python train.py --model="image autoencoder" --image_size=48 --encoder_norm_position="pre" --encoder_layer_scale_init=0.01 --encoder_inner_norm=false --encoder_positions="relative_bias" --decoder_norm="batchnorm" --decoder_blocks_per_level=1 --beta2=0.999 --eps=1e-08 --warmup_steps=670
Rows from block 3 of the encoder, named by matrix and row number. Rows with one number belong to one attention dimension. Each number is 128 + 24 x the weight over its row's rms, rounded and kept within 0 to 255. All counts start at 0. After the name is the row's rms in percent of the matrix's.
# v: attention value (encoder.blocks.3.attn.v.weight, 320x320), inputs 270-319
# proj: attention output (encoder.blocks.3.attn.proj.weight, 320x320, transposed), outputs 270-319
v.79 070 [128 168 108 102 132 155  85 113 119 104  90 109 120 110 139 117 132  96 120 123  82 104 171  93 142 120  98 157 120 142 130 130  96 122 103 125 124 150 156 124 140  93 163 110 141 164 119 107  81 133]
proj.79 067 [104 144 116 167 112 117 123 144 104 116 161 124 131  93 156 137 140  91 121 157 160 137 107 129 135  88 136 156 106 152 128 117 109 110 155 139 102 135 167 133 158 168 126 177 151 127 126 143 110  83]
v.80 148 [126 154 121 101 153  94 111 135 134 138 122  92 124 132 123 170 102 118 148 150 124 133 103 150  98 143 122 119 112 106 152 130 107 130 104 128 118 132 108 158 125 131 169 109 104 143 152 155 127 134]
proj.80 114 [133 136 111 123 129 152 107 114 136 134 126 143 107 111 144 146 144 144 111  52 134 119 110 130 149 151 111 118 126 137 119 150  64 149 131 108 115 116 122 124 136 129 155 127 114 107 106 122 112 128]
v.81 114 [176  91 136 165  94 172 160 133 127 132 152 158 138 132 146 124 152 172  98  88 144 109 119 125 157  87 136 148 167 169 128  97 155 105 129 112 141 118 147 119 120  91  76 118 114 121  86  97 123 120]
proj.81 097 [122 159 113 103 145 147 130 173 114 134 100 141 154 137 155 110  97 120 119 188 146 121 136 139 113 126 119 145 120 112 154 125 200 121 166 156 123 139 152 159 114 126 146 152 106 122 110 125 118 116]
v.82 075 [148 164 168 135 121 102 126 133  94 160  84 129 112 168 167 143 178 109 165 159 139 136 104 142 138  81 120 155 132 145 158 122 164 171 123 116 146 125 141 173  99 145 144 141 100 129 129  90 104 165]
proj.82 078 [126 169 105 112 155 142 120 142 106  94 114 146 159 146 136 130 133 151 101  99 142 141 125 155 112 141 117 141 154 128 113 114  67 101 142 145 164 144 142 107 147 143 103 142 112  94 150 119  62 134]
v.83 077 [144 137 153 121 122 130 114 153 113 103 161 155 155 140 136 148 115 145 121 111 130 101  97 126 147 116 107  93 160 162 148 128 111  82 142 138  93 133 107 141 127 112 142 116 130 168 102 173  81 146]
proj.83 080 [104 133 150 122 155 110 166 122 186 139 112  97 113 120 121 113 114  93 191 216 135 123 151 123 115 159 109 119 119 107  89 111 208  97 124 116 113 121 150 114 158 121 134  92 112  96 134 132 160 160]
v.84 088 [131 121 112  97 135 132 144  90 173 112 129 152 132  96 115 106 117  76 121 198 107 102 129 157 110 108 101 127 130 135 150 102 143 103 161 123 140 156 145 142 118 118 171 135 143 119 131 125 151  99]
proj.84 074 [141 113 152  94  93 100 144 171 139 161 115 110 149  89 148 114 118 123  46  68 102 112 142 126  95  90  97 128 135 126 154  99 108 161 116 130 131 110 163 104 142 136 130 107 138 130 126 105  94 124]
v.85 116 [110 137 101 107 163 118 129 129 109 127 143  92 122 136 134 147 104  86 152 132 144 157 126 157 118 151 106  96  86  91 136 145 134 126 138 105  95 117  91 174 110 157 163 124 122 136 166 154 123 138]
proj.85 098 [142 154 103 117 114 132  93 131 141 151 105 148 113 133 158 102 112 118 132 132 105 111 104 135 123 142 128 125 118 136 100 122  80 105  97 132 138 114 126 149 163 105  95 110 135 137 112 152 157 137]
v.86 081 [121 140 109 156 115 108  82 149 147 155  93 111 144 136 169 152  85 104 122 193 141 103 108 101 117 132 150 100 101 105 168  92 111  78 129 115 171 100 107 139  96 149 156 142 121 142  83 173 144 152]
proj.86 081 [121 125 141  92  99  98 157  88 115 122 140 111 147 122 104  99 158 147 139 168 111 130 142 160 142 147 152 153 127 103 111 117 159 116  79 123 137 158 165 130 214  97 145 100 134 111 138 136 205 157]
v.87 079 [120  95 171 161 128 103 160 120  95 138 110 150  88  93  87 106 123 136 135 114 100  96 109 105 135  78 105 125 159 161 119 169  99 163 126 156 122 132 143 124 149 107 118 123  99  90 161  77 117 155]
proj.87 077 [114 118 149 149 118 162  78 160 135 137 130 112  95  97 117 120 143 169 135  82 153  85 157 138 145 107 145 151 127 112 139 148  88 137 169 147 135 128 144 136  65 103 134 130 131 121  98 127  79 123]
v.88 084 [148 119 155 142 101 150 146 153 116  99 150 125 171 106 132 162  91  91 131 181 104 133 115 138 115 112 122 127 132 125 158  96 159  86 151 153 129 138 125 103 109 100 128 144 168 138 167 187 143 136]
proj.88 080 [144 101 159  94 111 101 166 140 182 111 158 139 139 112 113 154 140 112  74 117 112 138 119 122 171 163 113 109 158 118 106 108 116 128 155 135 113 118 162 121 165 105 128  95 141 137  98 108 118 108]
v.89 082 [169 106 135 132  91 134 154 130  95 150 153 115 142 152 143 106 146 126 144  51 157 122 152 113 155  84 154 113 109 148 149 151 114 150 138 107 105 147 115 127  99 108  87 106 123 152 145 148 125 156]
proj.89 076 [159 125 169 112 128 101 135 182 115  98 130 137 151 115 155 117 139 142 107 120 131 130 117 100 114 135 150 111 125 115 169 149  71 100 159 110 111 132 123 124  59 103 122 106 134 144 163 112  45  90]
v.90 127 [ 82 164 112  85 156 108 126 117 131 113 122 115 131 115 141 144 118  85 138 181 154 147 114 143 115 178  96  96 110 122 132 133  98 123 134 116 126 135 120 179 133 137 180 119 134 134 170 147 143 106]
proj.90 121 [129 109  97 111 146 116 110  96  69 145 138 120 120 129 113 126 170 136 129  30 138 149 139 146 144 115 115 112 127 154 137 148  83 141  95 125 114 130 146 108 184 116 133 101 111 121 112 121 168 155]
v.91 095 [132 140 102 131 143 125 117 122 169 144 132 109 117 114 152 123  91 135 135 160 119  98  98 100 130 177 143 131 149  95 169 152 116 118 135 151 111 146 143 151 104 173 156 149 115 121  96 178 119 120]
proj.91 119 [135 135 155 138 149 107 149  68  87 109 123 118 143 106 131 115 151 129 150 147 117 142 137 152 131 132 103 121 152 134 102 118 161 112  48 128 139 119 131 135 215 116 123 118 111 125 106 125 202 188]
v.92 075 [133 112  92 104 134  87 138 152 132 158 120 128 134 146 139 129 104 136 112 172 135 139  82 113 142 163 135 140 156 139 101 128 149  87 171 159 157 161 129 162 131 133 170 110 140 114 111 153 150 114]
proj.92 073 [104  90 149 127 143 101 168 108 136 149 131  94  97 109 145  88 121 132 120 184  88 141 101 111 153 123 173 142 155 159  85 133 139 152 126 146 128  97 129  93 151 127 116 161 133 161 125 110 156 134]
v.93 072 [138 137 119 122  94 108 145 174 118 149  91 162  96 113 124  93 129 177 136 112 143  99 141  88  92  95 145 114  76 142 150 163 121 124 132 105 101 155 162 118 176 113 121 165 105 123  87  87 141 146]
proj.93 073 [111 167 165 134 158 108  83 132 119 113 146 115 172 142 102 145 101 164 140 104 103 133 104 115 147 159  86  98 152  98 130 149 122 135 170 101 160 131 162 116 133 168 143 113 132 149 133 128  76  95]
v.94 077 [162 124 156 160 147 124  89 123 111 142 118 128 175 166 140 120  90 147 143 145 119 100 105 114  96 138 146 104 171 115 167  98 160 102 126 112 141 151 149 113 154 147 153 132 142 166  82 144 101 102]
proj.94 082 [152 130 149 159 154 104 167  67 106 107 107 123 115 168 116 120 158 146 183 174 158 139 115 127 172 124 130 114  97 123 135 129 186 153 116  77 163 132 107 132 171 103 141 143 139  93 144 132 175 115]
v.95 090 [130 124 146 136  96 123 159 119  82 154 163 176 110 117  98 103 139 164  95  65 113 121 125 135 158  94 144 123 136 103 132 166  92 132 151 102 132 117 120  94 107 138  80 128 134 159 149 120  98 127]
proj.95 104 [137  98 138 142 124 121 115 202 176 148 126 150 140 123 118 127 116 143 120 144 128 126 132 147 109 142 118 107 112 101 123 121  98 115 200 137 118 120 101 111  34 120 148 153 109 127 153 140  61 112]
v.96 140 [116 162 132  97 151  89 104 129 123 124 103  84 143 138 130 171 113  93 138 169 145 131 121 139  94 160  92  95  88  83 144 156 114 146 111 144 133 105 133 142 126 155 177 117 123 127 134 142 128 130]
proj.96 130 [106 132 152 122 132 144 145 136 144 148 151 111 128 123 109 145 132 143 113  48 123 111 114 114 128 122 146 115 127 123 122 111  24 108 134 140 111 110 125 121 118 132 147 146 106 115 148 119 106 127]
v.97 082 [112  99 146 123 132 157 109 154  87 108 109 156 107 151 129 114 149 150 158  71 157  97 163 101 147 124 125 137  93 140 123 142 114 152 133 107 131 113 113 138 131 119 122 150 153 151 122 121 121 104]
proj.97 075 [114 134 127 146 121 138 128 189 135 146 105 124 100 131 156 129 146 129 110 136 118 121 139  94 141 129 108 164 138 157 117 114 103 140 137 124 102 147 160 129  66 170  84 120 113 102 155 139  97 120]
v.98 071 [151 100  91 142 152 145 137 157 125 128 101 147 151 100  89 102 147 158 148 123 147 105 104 157  97 157 139 156  86  93 169 110 173 176  92 104 161 133 138 118 108 108 161  77 119 113 119 115 156 162]
proj.98 069 [129 147 137 151  93 163 165  77  96 123 147 127 162 103 102  96 159 104 156 149 163 174 114 158 166 156 123 135 138  87 134 136  94 146  99 119 160  99 131 141 170 142 106 102 136  98 154 102 164  86]
v.99 081 [133 148 108 122 147 133 177 119  88 127 127 125  90 140  99 122 147 131 142 123 158 153 107 138 100 138 120 126  95 166  95 160 136 147 109  82 141 134 119  89 141 127 112 149  95  96 148  98 120 118]
proj.99 081 [110 115 138 119 163 102  72 204 119 138 124 125  97 122 111 101 131 126 125 111 125 132 163 130  88 110 154 131  95 131 161 149  51 126 148 171 152 109 124 103  71 145 123 148 160 138 103 111 100 151]
v.100 127 [150  97 156 151 101 136 121 112 114 144 155 152 146 108 132 122 152 168 123 110 103  95 141  92 161  91 162 177 164 143  95 101 153 130 145 141 128 156 131 124 106 125  79 139 136 131 117 130 138 132]
proj.100 111 [150 144 138 105 124 113 161 117 119 147 101 143 108 143 137 145 130 131 159 172 119 133 107 127 143 121 146 107  93 111 150 147 197 129 100 116 124 104 143 143 130 106 143 138 144 118 139 124 128 124]
v.101 098 [123 151 152 157 134  88  98 148 136 121 129 112 172 121 139 105  81 104 131 189 112 129 130 103 148 176 157 101 139 109 177 151 101 129 114 109 105 109 134 140 111 114 168 161 139 134 111 152 112  99]
proj.101 121 [113 132 105 151 121 129 143  48 106 127 106 135 145 112 135 118 150 139 169  92 158 128 105 115 134 141 137 136 124 128  95 137 165 123  21 128 127 150 143 129 236 115 142 102 151 123 139 111 209 175]
v.102 123 [128  96 154 153  90 163 129 127 145 133 154 175 124 136 123  85 149 134 145 125 123 110 144 102 136 118 128 148 172 167 114 124 115 102 129 151 126 142 151  98 118 121 103 145 150 120 114 141 126 108]
proj.102 104 [120 135 126 127 144 153 152 120 118 143 128 111 152 149 153 132 155 131 102 147 118 134 105 116 110 113 119 150 117 130 109 147 197 115 105 150 120 122 104 143 157 129 153 121 131 153 150 146 169 151]
v.103 125 [149 101 149 155 115 152 129 136 111 116 129 180 144 146 114 121 145 173 112  97 135 102 148 138 138 112 150 174 164 134 100 107 152 104 139 116 160 137 125  82 126 120  75 116 126  93  94  95 124 147]
proj.103 106 [142 113 143 118 132 107 122 142 153 143 114 133 134 132 153 139 115 153 149 161 138  97 110 134 120 149 156 144 145 119 158 108 165 118 138 110 142 126 144 129 126 138 157 139 100 115 103 123 108 139]
v.104 133 [147 106 144 169 116 144 160 127 128 149 137 173 127 140 131 114 160 144 142  96 130 139 158 121 151 104 134 148 132 158 123 129 131 106 147 117 165 132 125  96 131  92 116 138 136 122 115 110 107 117]
proj.104 111 [132 139 135 121 113 125 148 131 164 119 135 145 142 114 103 130 123 141 106 160 126 139 116 150 121 127 114 117 102 139 124 133 195 133 133 135 122 112 138 147 106 133 110 114 121 121 109 124 136 117]
v.105 078 [147 158 145 143 168  97 111 110 126 142 150 151 131 142  95 110 135 140 150 110 125 123 146 106 151  90  86 116 140 165 124 143 103 153 120 122 143 143 105 117 143 124  73 106 101  89 124 110 126 152]
proj.105 079 [155 146 153 146 107 111  91 173  59 113 150 157 101 100  98 171 127 110 148  89 115 130  97 149 117 133 122 135 113 166 123 140 114 124 168 151 113 102 133 138  95 130 170 135 104  87 156 133  70  87]
v.106 096 [107 134 164 143 175  96 114 112  97 119 155 117 117  90 163 158  90 111 129 156 139 161 108 157 141 147 143 103  89 115 123 141 124 153  87  98  95 145 102 135 148 170 144 101 112 144 115 127 133 101]
proj.106 122 [107 111 130 112 131 117  92  77  49 114 123 118 137 136 132 138 109 128 220 157 130 118 139 117 126 128 127 127 122 116 117 115 150 112  83 119 138 130 142  95 190 111 107 108 152 110 155 149 216 159]
v.107 120 [149 103 136 131 115 130 143 129 105 149 162 183 130 109 122  99 160 132 115  92 141 110 117 114 166  83 159 170 125 131  97 110 121 107 161 133 159 118 165  93 131 102 121 128 147  95 115  98 135 113]
proj.107 107 [140 114 138 112 141 125 128 156 174 148 138 151 138 138 114 137  97 112 103 197 132 112 126 115  94 126 112 134 112 113 130 110 148 148 156 146 127 117 107 121  78 128 131 127 121 147 114 142  89  94]
v.108 152 [ 89 173 105  89 155 118 118 133 119 118 126 117 107 115 144 165  84 109 135 134 136 157 129 128 108 168 119  84 120 111 145 166 128 162 103 116 107 129  94 139 115 158 143 122  97 132 149 130 129 123]
proj.108 120 [131 115 145 139 124 152 121 121 134 111 107 133 147 146 141 134 109 136 119  78 126 158 132 146 150 117 139 116 118 117 117 136  51 125 146 143 123 120 129 126 147 113 133 108 143 101 143 118 137 156]
v.109 137 [143 119 149 140  98 157 126 147 108 132 154 177 151 111 132 122 148 139 117 103 136 133 159 105 127 108 149 156 140 136 132 119 135  91 160 150 144 154 157 117 134  99  92 149 164 112 110 125 125 109]
proj.109 121 [114 151 111 110 137 113 110  92 110 113 151 111 131 143 148 148 125 124 135 167 114 114 136 144 127 130 135 116 143 140 138 124 226 124 122 125 149 110 123 138 119 110 143 137 111 117 111 115 142 155]
v.110 135 [111 169  99  86 152  96 115 122 155 118 115 112 129 120 144 132 111 101 135 173 150 136 113 153 101 144 100  95  98  89 117 137 132 124 107 130 109  98 120 138 138 156 139 140 114 123 134 142 129 146]
proj.110 115 [119 115 130 127 128 113 128 160 143 110 137 113 110 131 135 139 112 123 117  55 138 106 109 109 106 119 139 114 129 114 119 136  60 141 140 114 109 118 110 140 103 114 134 133 109 107 107 111 106  82]
v.111 141 [146  96 131 163  80 159 156 141 113 107 131 143 136 140 119  85 152 136 117 107 111 126 162 115 136 104 164 142 129 172 109 126 139 114 121 139 139 138 130 109 108 105 112 130 145 121 106 116 130 107]
proj.111 109 [113 150 142 135 138 133 117 115 145 124 146 120 107 119 134 149 133 121 146 194 107 135 117 129 147 112 150 138 141 109 151 102 193 141 142 102 125 108 145 149 135 119 146 155 129 105 137 126 152 133]
v.112 089 [155 102 128 118 145 132 112 104  96 119 166 179 124 108  88 111 164 176 123  57 149 135 119 139 137 104 111 136 133 134 152 143 140 157 113  99 108 111 118  99 157 114 113 146  86 150 136  82 127 166]
proj.112 086 [151 154 163 152 139 115  97 161 110 102 134 107 129 142 107 125 125 123 106 148 110 124 125 124 144 154 131 113 113  99 123 152  90 112 160 135 121 122 155 140  60 131 107 157 149 106 151 113  96 160]
v.113 083 [136 173 123 152 133 129 138 163 167 132 140 118 139 125 119 111 125 123 111 192 120 153 123 115 150 168 151 146 102 149 148 114  89  93  96 122 147 157 130 123 154 116 138 123 118 123 124 176 143  97]
proj.113 091 [122 128 153  92 105 130 157  60 120 124 104 146 121 110 133 137 174  99 152 162 145 169 155 130 134 144 110 100 142 158 112 126 196  95 101 116 108 125 147 125 170 108  97 127 141 134 151 140 168 159]
v.114 080 [150 173 149  98 166 111 140 147 139 116 126 132 141 174 151 121 163 118 141 157 126 172 150 131 135 132 124 131 137 132 170  96 129 144 135 140 104 108 171 164 164 126 108 147 140 139 110  95 130 101]
proj.114 075 [125 130 105 109 118 147  76 129  56 103 128 157 154 126  97 116 144 114 118 114 112 126 145 107 166 132 122  98 104 120 145 111 135 158 133  98 107 166 158  75 119 124 148  88 154 135 112  91 140 156]
v.115 079 [127 119 129 113 125 126 123 100 142 157 148 155 123 122 143  97 156 160 103  86 175 171 125 124 155 143 161  90 138 134 112 118 122 165  88 135 103 157 111 102 102 157  85  94 139 142 151 105 135 167]
proj.115 071 [102 156 123 146  92 151  70 138  93 152 153 125 129 153 116 138 114 147 142 120 150 127 124 157 148 101  89 151 131 148 159 151 137 112 133 170 161 139 105 136 134 103 103 151 101 141 133 120 141 137]
v.116 076 [102 166 163  88 125  94 126  88 122 166 131 155 137 110  90 145 121 121 137 104 121 108 178 133  93 113 141 186 151  87 167 100 111 108 148  86 154 158 153 131 103 113 127 167 102 127 164 121 166 126]
proj.116 083 [117 102 102 144 137 135 101 145 130 160 129 156 122  95 108 135 139 135  33  96 112 135 102 134 155 140 146 129 125  97 141 154  93 152 158 147 109 161 126 139 105 154 108 110 129 150 161 129 114 152]
v.117 082 [109 127 142 117 137  99 101  96 139 160  97  95 164 146 124 116 133 113 169 188 147 123 103 167 110 156 127 163 139 122 132 123 139 144 159 136 142 159 162 134  98 154 149  93 137  96 153 138 155  95]
proj.117 075 [ 97 102 145 128  93 131 118 147 142 112 149 110  96 155  92 113 148  90  66 106 121  98 128  99 106 120 125  91 106 107  86 143 118 118  97  95 112 127 136 180 176 150 148 110 150 114 134 108 192  98]
v.118 096 [159  97 117 152 123 127 151 154 142 120 142 134 150 154 127 115 174 130 128 129 132 104 153 120 162  92 163 169 159 172 113 140 124 124 115 114 152 112 165 114 108  79 109 169 125 137  88 108 128 150]
proj.118 097 [129 139 142 136 120 119 119 170 183 102 116 154 145 116 149 132 135 151  70 155 144 110 144 109  93 108 115 111 126 151 117 128 141 139 198 137 136 144 107 144  72 174 142 117 149 128 149 100  73 100]
v.119 098 [ 73 145 122 120 179 118 140 128 158 133  98  79 104  92 112 147 116  98 125 130 130 142 144 139  96 133 103  77 131  98 154 112 151 129 123 147  93 120 136 153 134 129 152  87 120 129 127 116 158 125]
proj.119 103 [117 133 138 146 136 146 112  72  88 107 134 136 111 126 126 114 149 104 156  56 144 107 107  92 139 142 157 131 156 114 128 135 132 111  91 152 115 116 141 114 177 119 114 110 126 154 126 155 158 166]
v.120 123 [160  92 133 139  85 145 146 150 120 109 116 167 137 113 133  93 153 152 134  91  95 134 166 136 136 114 165 173 160 147 118  98 147 128 167 112 127 116 163 109 145  95  95 163 144 136 127  95 137 101]
proj.120 107 [130 123 142 102 106 134 125 115 123 122 135 111 120 138 143 119 139 120 130 178 148 128 126 103 106 112 108 127 143 140 121 126 209 111 111 114 127 129 117 106 155 115 129 135 113 107 141 139 147 143]
v.121 082 [130 152 109 158 129 132 118 162 145 109 133  94 138 123 141  96 117  83  98 173 115 136  92 131 107 179 119  93 126 127 139 144 135 133 108  94 159 128 109 164 154 164 166  85 149 148 129 149 140 109]
proj.121 096 [143 138 166 107 146 129 150  63  86 119 134 133 108 113 125 113 151 118 179 207 119 140 132 119 144  97 149 105  96 145 149 115 154 132 129 123 152 146 153 145 197 116 163 151 132 155 116 117 200 124]
v.122 080 [120 164 140 128 149 134 131 143 159 103 129 103 157 162 114 138  90 103 156 174 160 156 116 138 144 176 133  84 114 135 157 155 119  72 118 132 102 117 130 145 155 163 190 134 108 163 112 138 113 105]
proj.122 091 [152 102 135 136 103 136 149  69 126 124  98 141 144 117 121 104 123 114 129 134  99 113 111 122 132 151 131 145 103 108 150 115 184 138 107 134 151 151 119 128 171 115 140 131 136 130 107  98 221  97]
v.123 116 [167  81 142 143  88 172 143 144  94 128 124 170 129 147 139  99 155 173 115  72 131 111 138 108 137  83 145 158 124 169 140 117 136 129 119 113 126 126 145 118 125  82  92 145 169 100 120 131 117 146]
proj.123 108 [147 155 134 154 130 124 129 221 197 107 155 143 132 104 121 152 102 128  97 199 126 128 111 141 108 153 114 123 129 111 108 143 126 153 178 126 135 144 147 152  43 156 101 127 106 135 109 145  95  60]
v.124 081 [106 178  97 128 140 153 146 110 115 109  89 104 132 119 145 127 110 121 170 181 123 139 147 153  97 167 119  97 106  97 117 158 165  93 160 166 106 126 115 145  99 135 153 140 152 158 175 133 140  82]
proj.124 086 [129 144 114 121 150 118 121  57  90 146 139 159 113 110 146 149 151 113 131  80 130 110 109 143 161 102 149 144 129 108 155 134 184 146  88 102 149 123 111 147 179 133 125 115 115 113 125 114 172 174]
v.125 082 [110  93 158 104 105 171 146 145 153 121 149 159 125 159 107 156 156 158 133  62 162 146 104 118  92  75  88 118 112 110 166 120 105 179  92 120 128 150 139 103 160 116  82 137  79 105 122  96  86 143]
proj.125 076 [162 147 149 133 150 114  90 155 158 158 106 134 153 114 121 168 116 164 154 107 131 157 158 128 138 161 126 144 109 140 129 104 156 104 102 110 116  96 108 104  79 111 101 120 123 132 111 120  74 119]
v.126 080 [126  84  89 132 137 144 142 131  94 118 113 172 137 150  98  94 120 133 147 103 110 105 150 146 125  75 129 151 142 127 121 104 113 113 161 137 153 119 162 112 120  95 136 126 164  91 126  95 119 135]
proj.126 089 [107 107 107 119 109 124 151 222 135 112 139 128 119 118 134 119 137 139  37  71 153 142 125 142 115 101 135 127 151 153 146 109  32 151 179 103 129 105 125  84  91 144 124 108 134  94 114 145  35 114]
v.127 137 [128 170 136  90 176 100 109 143 136 129 127  94 132 142 131 174  88  86 117 141 154 158 128 151 103 134 114 100 120  85 137 164 132 161 129 123 128 123 131 133 137 148 166 135 108 135 172 145 117 122]
proj.127 121 [148 148 147 150 130 134 153 128 124 130 108 131 137 111 109 135 111 120  94  67 155 150 117 116 119 121 124 149 117 124 108 129  16 109 149 128 148 117 126 106 109 139 125 121 112 118 119 141 103 132]
v.128 072 [151 117 142 175 121 132 162 150 149 118 147  97 106 121  91 106 107 136 158 159 148  96 121  94 134  88 101 121 160 155 120  89 160 140 153  85  97 123 115  96  89 141  91 100 138 122 111 101 138 100]
proj.128 075 [119 158  86 133 156 170  90 144 103 151 145 118 155 179 154 177 109 103 159 146  90 171 102 158 126 158 137 157 117 110 154 170 138 158 119 125 147  94 125 173 101 141 124 157 107 115 107 143 137 149]
v.129 084 [130 179 102 159 157 119 158 101 162 160 104 152 130 128 119 104 150 178 131 120 169 142 144  92 149 163 169 180 128 149 148 117 108 164 154 123 145 120 147 143  90 114 109 118 129 109 122 149 113 127]
proj.129 101 [136 113 141 106 147 130 121  79  88 125 115 102 152 134 143 152 154 152 183 236 106 142 117 135 110 135 122 148 150 139 133 146 210 116 147 130 152 142 125 129 111 138 162 133 133 110 133 138 170 120]
v.130 112 [120 136 119 106 134 148 116 134  96 168 127 120 133 126 161 113 106 149 127 151 157 130 134 130 108 141 132 164 146 138 117 157 123 165 116 104 129 103 166 136 110 121 102 143 123 105 127  95 129 138]
proj.130 154 [134 136 127 124 124 128 130  59  36 111 115 117 125 137 127 115 125 112 221 237 125 107 116 126 113 118 137 129 113 131 119 123 181 115  86 119 126 121 137 142 160 132 120 128 120 141 124 139 220 166]
v.131 075 [166 139  96 135 146 143 168 100 121  86 155 130 133 131 113 159 110 170 109 121 140 126 123 111  98  84  99 157  91 137 139 164 108 161 101 106 105 133 107 107 134 141 126 141 134 169 133  86 116 111]
proj.131 072 [123 148 132 153 136 160 100 165 140 103 104 122 160 142 108 130 137  93 157 153 137 163 158  98 148 169 148 124 140 117 158 101 132 119 158 153 105 132  87 121 139 140 149 166  89 132 158 154 109 141]
v.132 073 [ 89 145 100 167 145 110 141 159 138 123 162 138 164 153 159 134 103 180 119 167 112 120 135 105 157 151 160 144 127  88 101 141 125 106 135 131  86  98 132 140 149 114 142 169 113 123  87  94 156 149]
proj.132 076 [149 156 114  99 126 130 140 119 110 146 153 164  95 143 113 122 164  95 169 186 168 122 132 152 141 150  85 152 139 106 125 117 197 107 103  85 136 108 113 160  98 149 100  88 163 131 117 167 161 157]
v.133 069 [110 160 105 105 160  86 142 161 165 115 110 164 133 143 108 119 148 125 146 159 149 126 135 154  93 108 126 150 159 138 125 154 113 152 113  85 149  88 147 123  93 119 150 147 153 110 108 136  91  85]
proj.133 069 [ 97 117  81  97 160 143 132  94  61 140 108 109 107 117 145 104 123 114 124 117 129 146 160 161 125 149 101 155 125 146  94 131 168 139  63 112  92 140 154 105 156 144 111 129 158 103 158 113 146 139]
v.134 076 [115 100 153 150 150 145 149 144 119 160 161 167 154 125 119 112 147 111 171 131 128 151 114 134  94 125 113  96 166  90 157 102 169 103 109 145 130 156 100  97 116  85 103 129 173  95 139 169 158 147]
proj.134 091 [100 148 160 117 131  94 129 146 126 105 159 121 153  99 155 156 157 148  77  92 153 137 116 108 109  94 134 133 150 133 116 139  75 123 132 114 158 109 126 117 132 138 112 114 164 105 149 152  69 122]
v.135 085 [118 182 159 148 179 113 135 114 157 151 142 110 106 160 155 107 138 166 117 138 102 119 130 120  94 173 133 136 155 121 136 157 130 146 140  78 120 173 138 117 109  98 102 133 156  98 128 117 130 121]
proj.135 101 [156  97 147 129 135 103 118  30   5 112 144 137 124 129 114 128 113 115 217 231 147 121 138 111 123 120 109 134 111 115 103 115 164 138 110 131 116 110 130 134 139 102 105 143 131 144 129 121 188 157]
v.136 142 [138 133 112 178 112 140 144 139 109  97 135 121 126 141  80 100 163 118 139 105 148 129 113 133 138  92 161 124 141 103 124 100 144 106 103 152 146 120 126 128 153  89 140 112 137 120 113 155 148 134]
proj.136 132 [133 141 146 134 115 140 124  90 101 148 123 119 108 130 120 141 146 132 133 195 108 149 114 132 130 143 120 132 148 144 108 137 220 144  92 121 107 144 142 115 147 131 109 132 131 143 126 120 156 138]
v.137 078 [136 150 124 154 109 153 152 161 134 108 142  96 104 128 103  92 145 157 133 110 150 110 139 162  91 127 159 123 119 152 124 150  84 118 133 137 118 147 133 115 144 131 162 131 153 146 146 107 139 167]
proj.137 083 [132 153 105 130 137 159  98 114 142 143 100 135 131 123 101 106 112 121 148 163  88 173 130 140 153 139  97 151  85 105 129 111 184 105  87 103 135 150 123 119 131 104 141 100 130 135 131 128 158 116]
v.138 079 [155 105 119 110  79 145  93  82 130 155 148 114  94 124 121 117 136 149 113 151 143 131  88  97 130  99 112 112 111 108 142 121 140  88  91 122 122 131 118 123 130 147 121 136 119 159 163 149 139 157]
proj.138 087 [137 141 109 156 114  95 148 187 199 118 117 123 149 104 100 134 151 155  94  63 117  97 118 144 130 134 151 126 115 158 128  97  46 139  96 137 107 125 112  96 155 141  98 119 126 151 142 119  87 111]
v.139 070 [156 118 152 125  97 145  90 164 114  93 116 109 106 109  93 131 123 144 115 106 140 152 102 155 150 143 137 140  95 107 121 162 110  78 126 109 140 146 140 116 166 124 139 159 133 115 132 108  88  92]
proj.139 071 [138  99 148 129 144 168 155 182 160 151 118 123 139 156 129 152  95 136 104  59 117 124 144 160 159 119 120 139 166 128 142 129 121  95 184 139 157 137 156 156 143 129  95 163 164  91 149 134  92 153]
v.140 072 [149 152 170 170 172 142 167 151  95  90  88 119 108  97 160 156 155 167  90  76 126 161 133 124 148 175 150 152 156 153 149  92 100 164 144 136 122  94 145 148 136 117 140 148 109 125 153 122 133 158]
proj.140 071 [145 137 138 148 122  90 102 151 158 134  91 168 120 119 154 164 103 144 105 168 131 127 152  98 110 103 156 106 134 146 170 138 188 136 152 135 135 112  97  99 108 119 139 116 111 115 116 150 154 106]
v.141 118 [148 116 141 183  86 157 144 110 126  72 118 121 129 146  99  76 153 116 112 117 130  99 127 102 126  69 153 126 123 129  97 106 133  86 113 150 170 145 140 107 138  87 132 102 114 117  97 143 142 131]
proj.141 099 [ 96 126 141 102 151 137 135 175 161 142 129 105 141 111 108 118 135 128 106 146 100 119 135 117 144 157 145 112 128 149  95 154 166 130 180 143 105 101 134 134 102 153 139 156 139 138 115 106 107 112]
v.142 074 [104 156 111 137 170 151 131  83 117 160 142 182  98 132 181 100  99 112 116 164 139 149 103 122 144 172 159 116  97 137 134 147 146 154 158 145  81 154 120 113  98 151 139 129 169 123  98 130 129 157]
proj.142 078 [143 132 112 150 142 161 173 106  61 126 109 105 114 160 108 101 149 106 166 165 153 105 137 113 141 109 116 150 132 113 150  95 195 111 131 104 121 153 120 174 151 118 153 152 160 145 126 139 144 126]
v.143 099 [135 128 175 119  87 136 103 143 114 107 132 122 133 116 118 121 102  97 143 107 145 108 127 141 161  94 151  69 151 153 112 112 106 134 136 158 138 150 142 128 134 120 126 137 117  86 122 156 144 137]
proj.143 121 [114 108 115 125 103 107 114 179 196 148 119 154 121 134 156 112 146 145  52  21 141 133 135 110  96 101 114 137 127 119 155 113  74 127 149 123 122 128 149 131 139 110 143 128 121 136 109 121  38  84]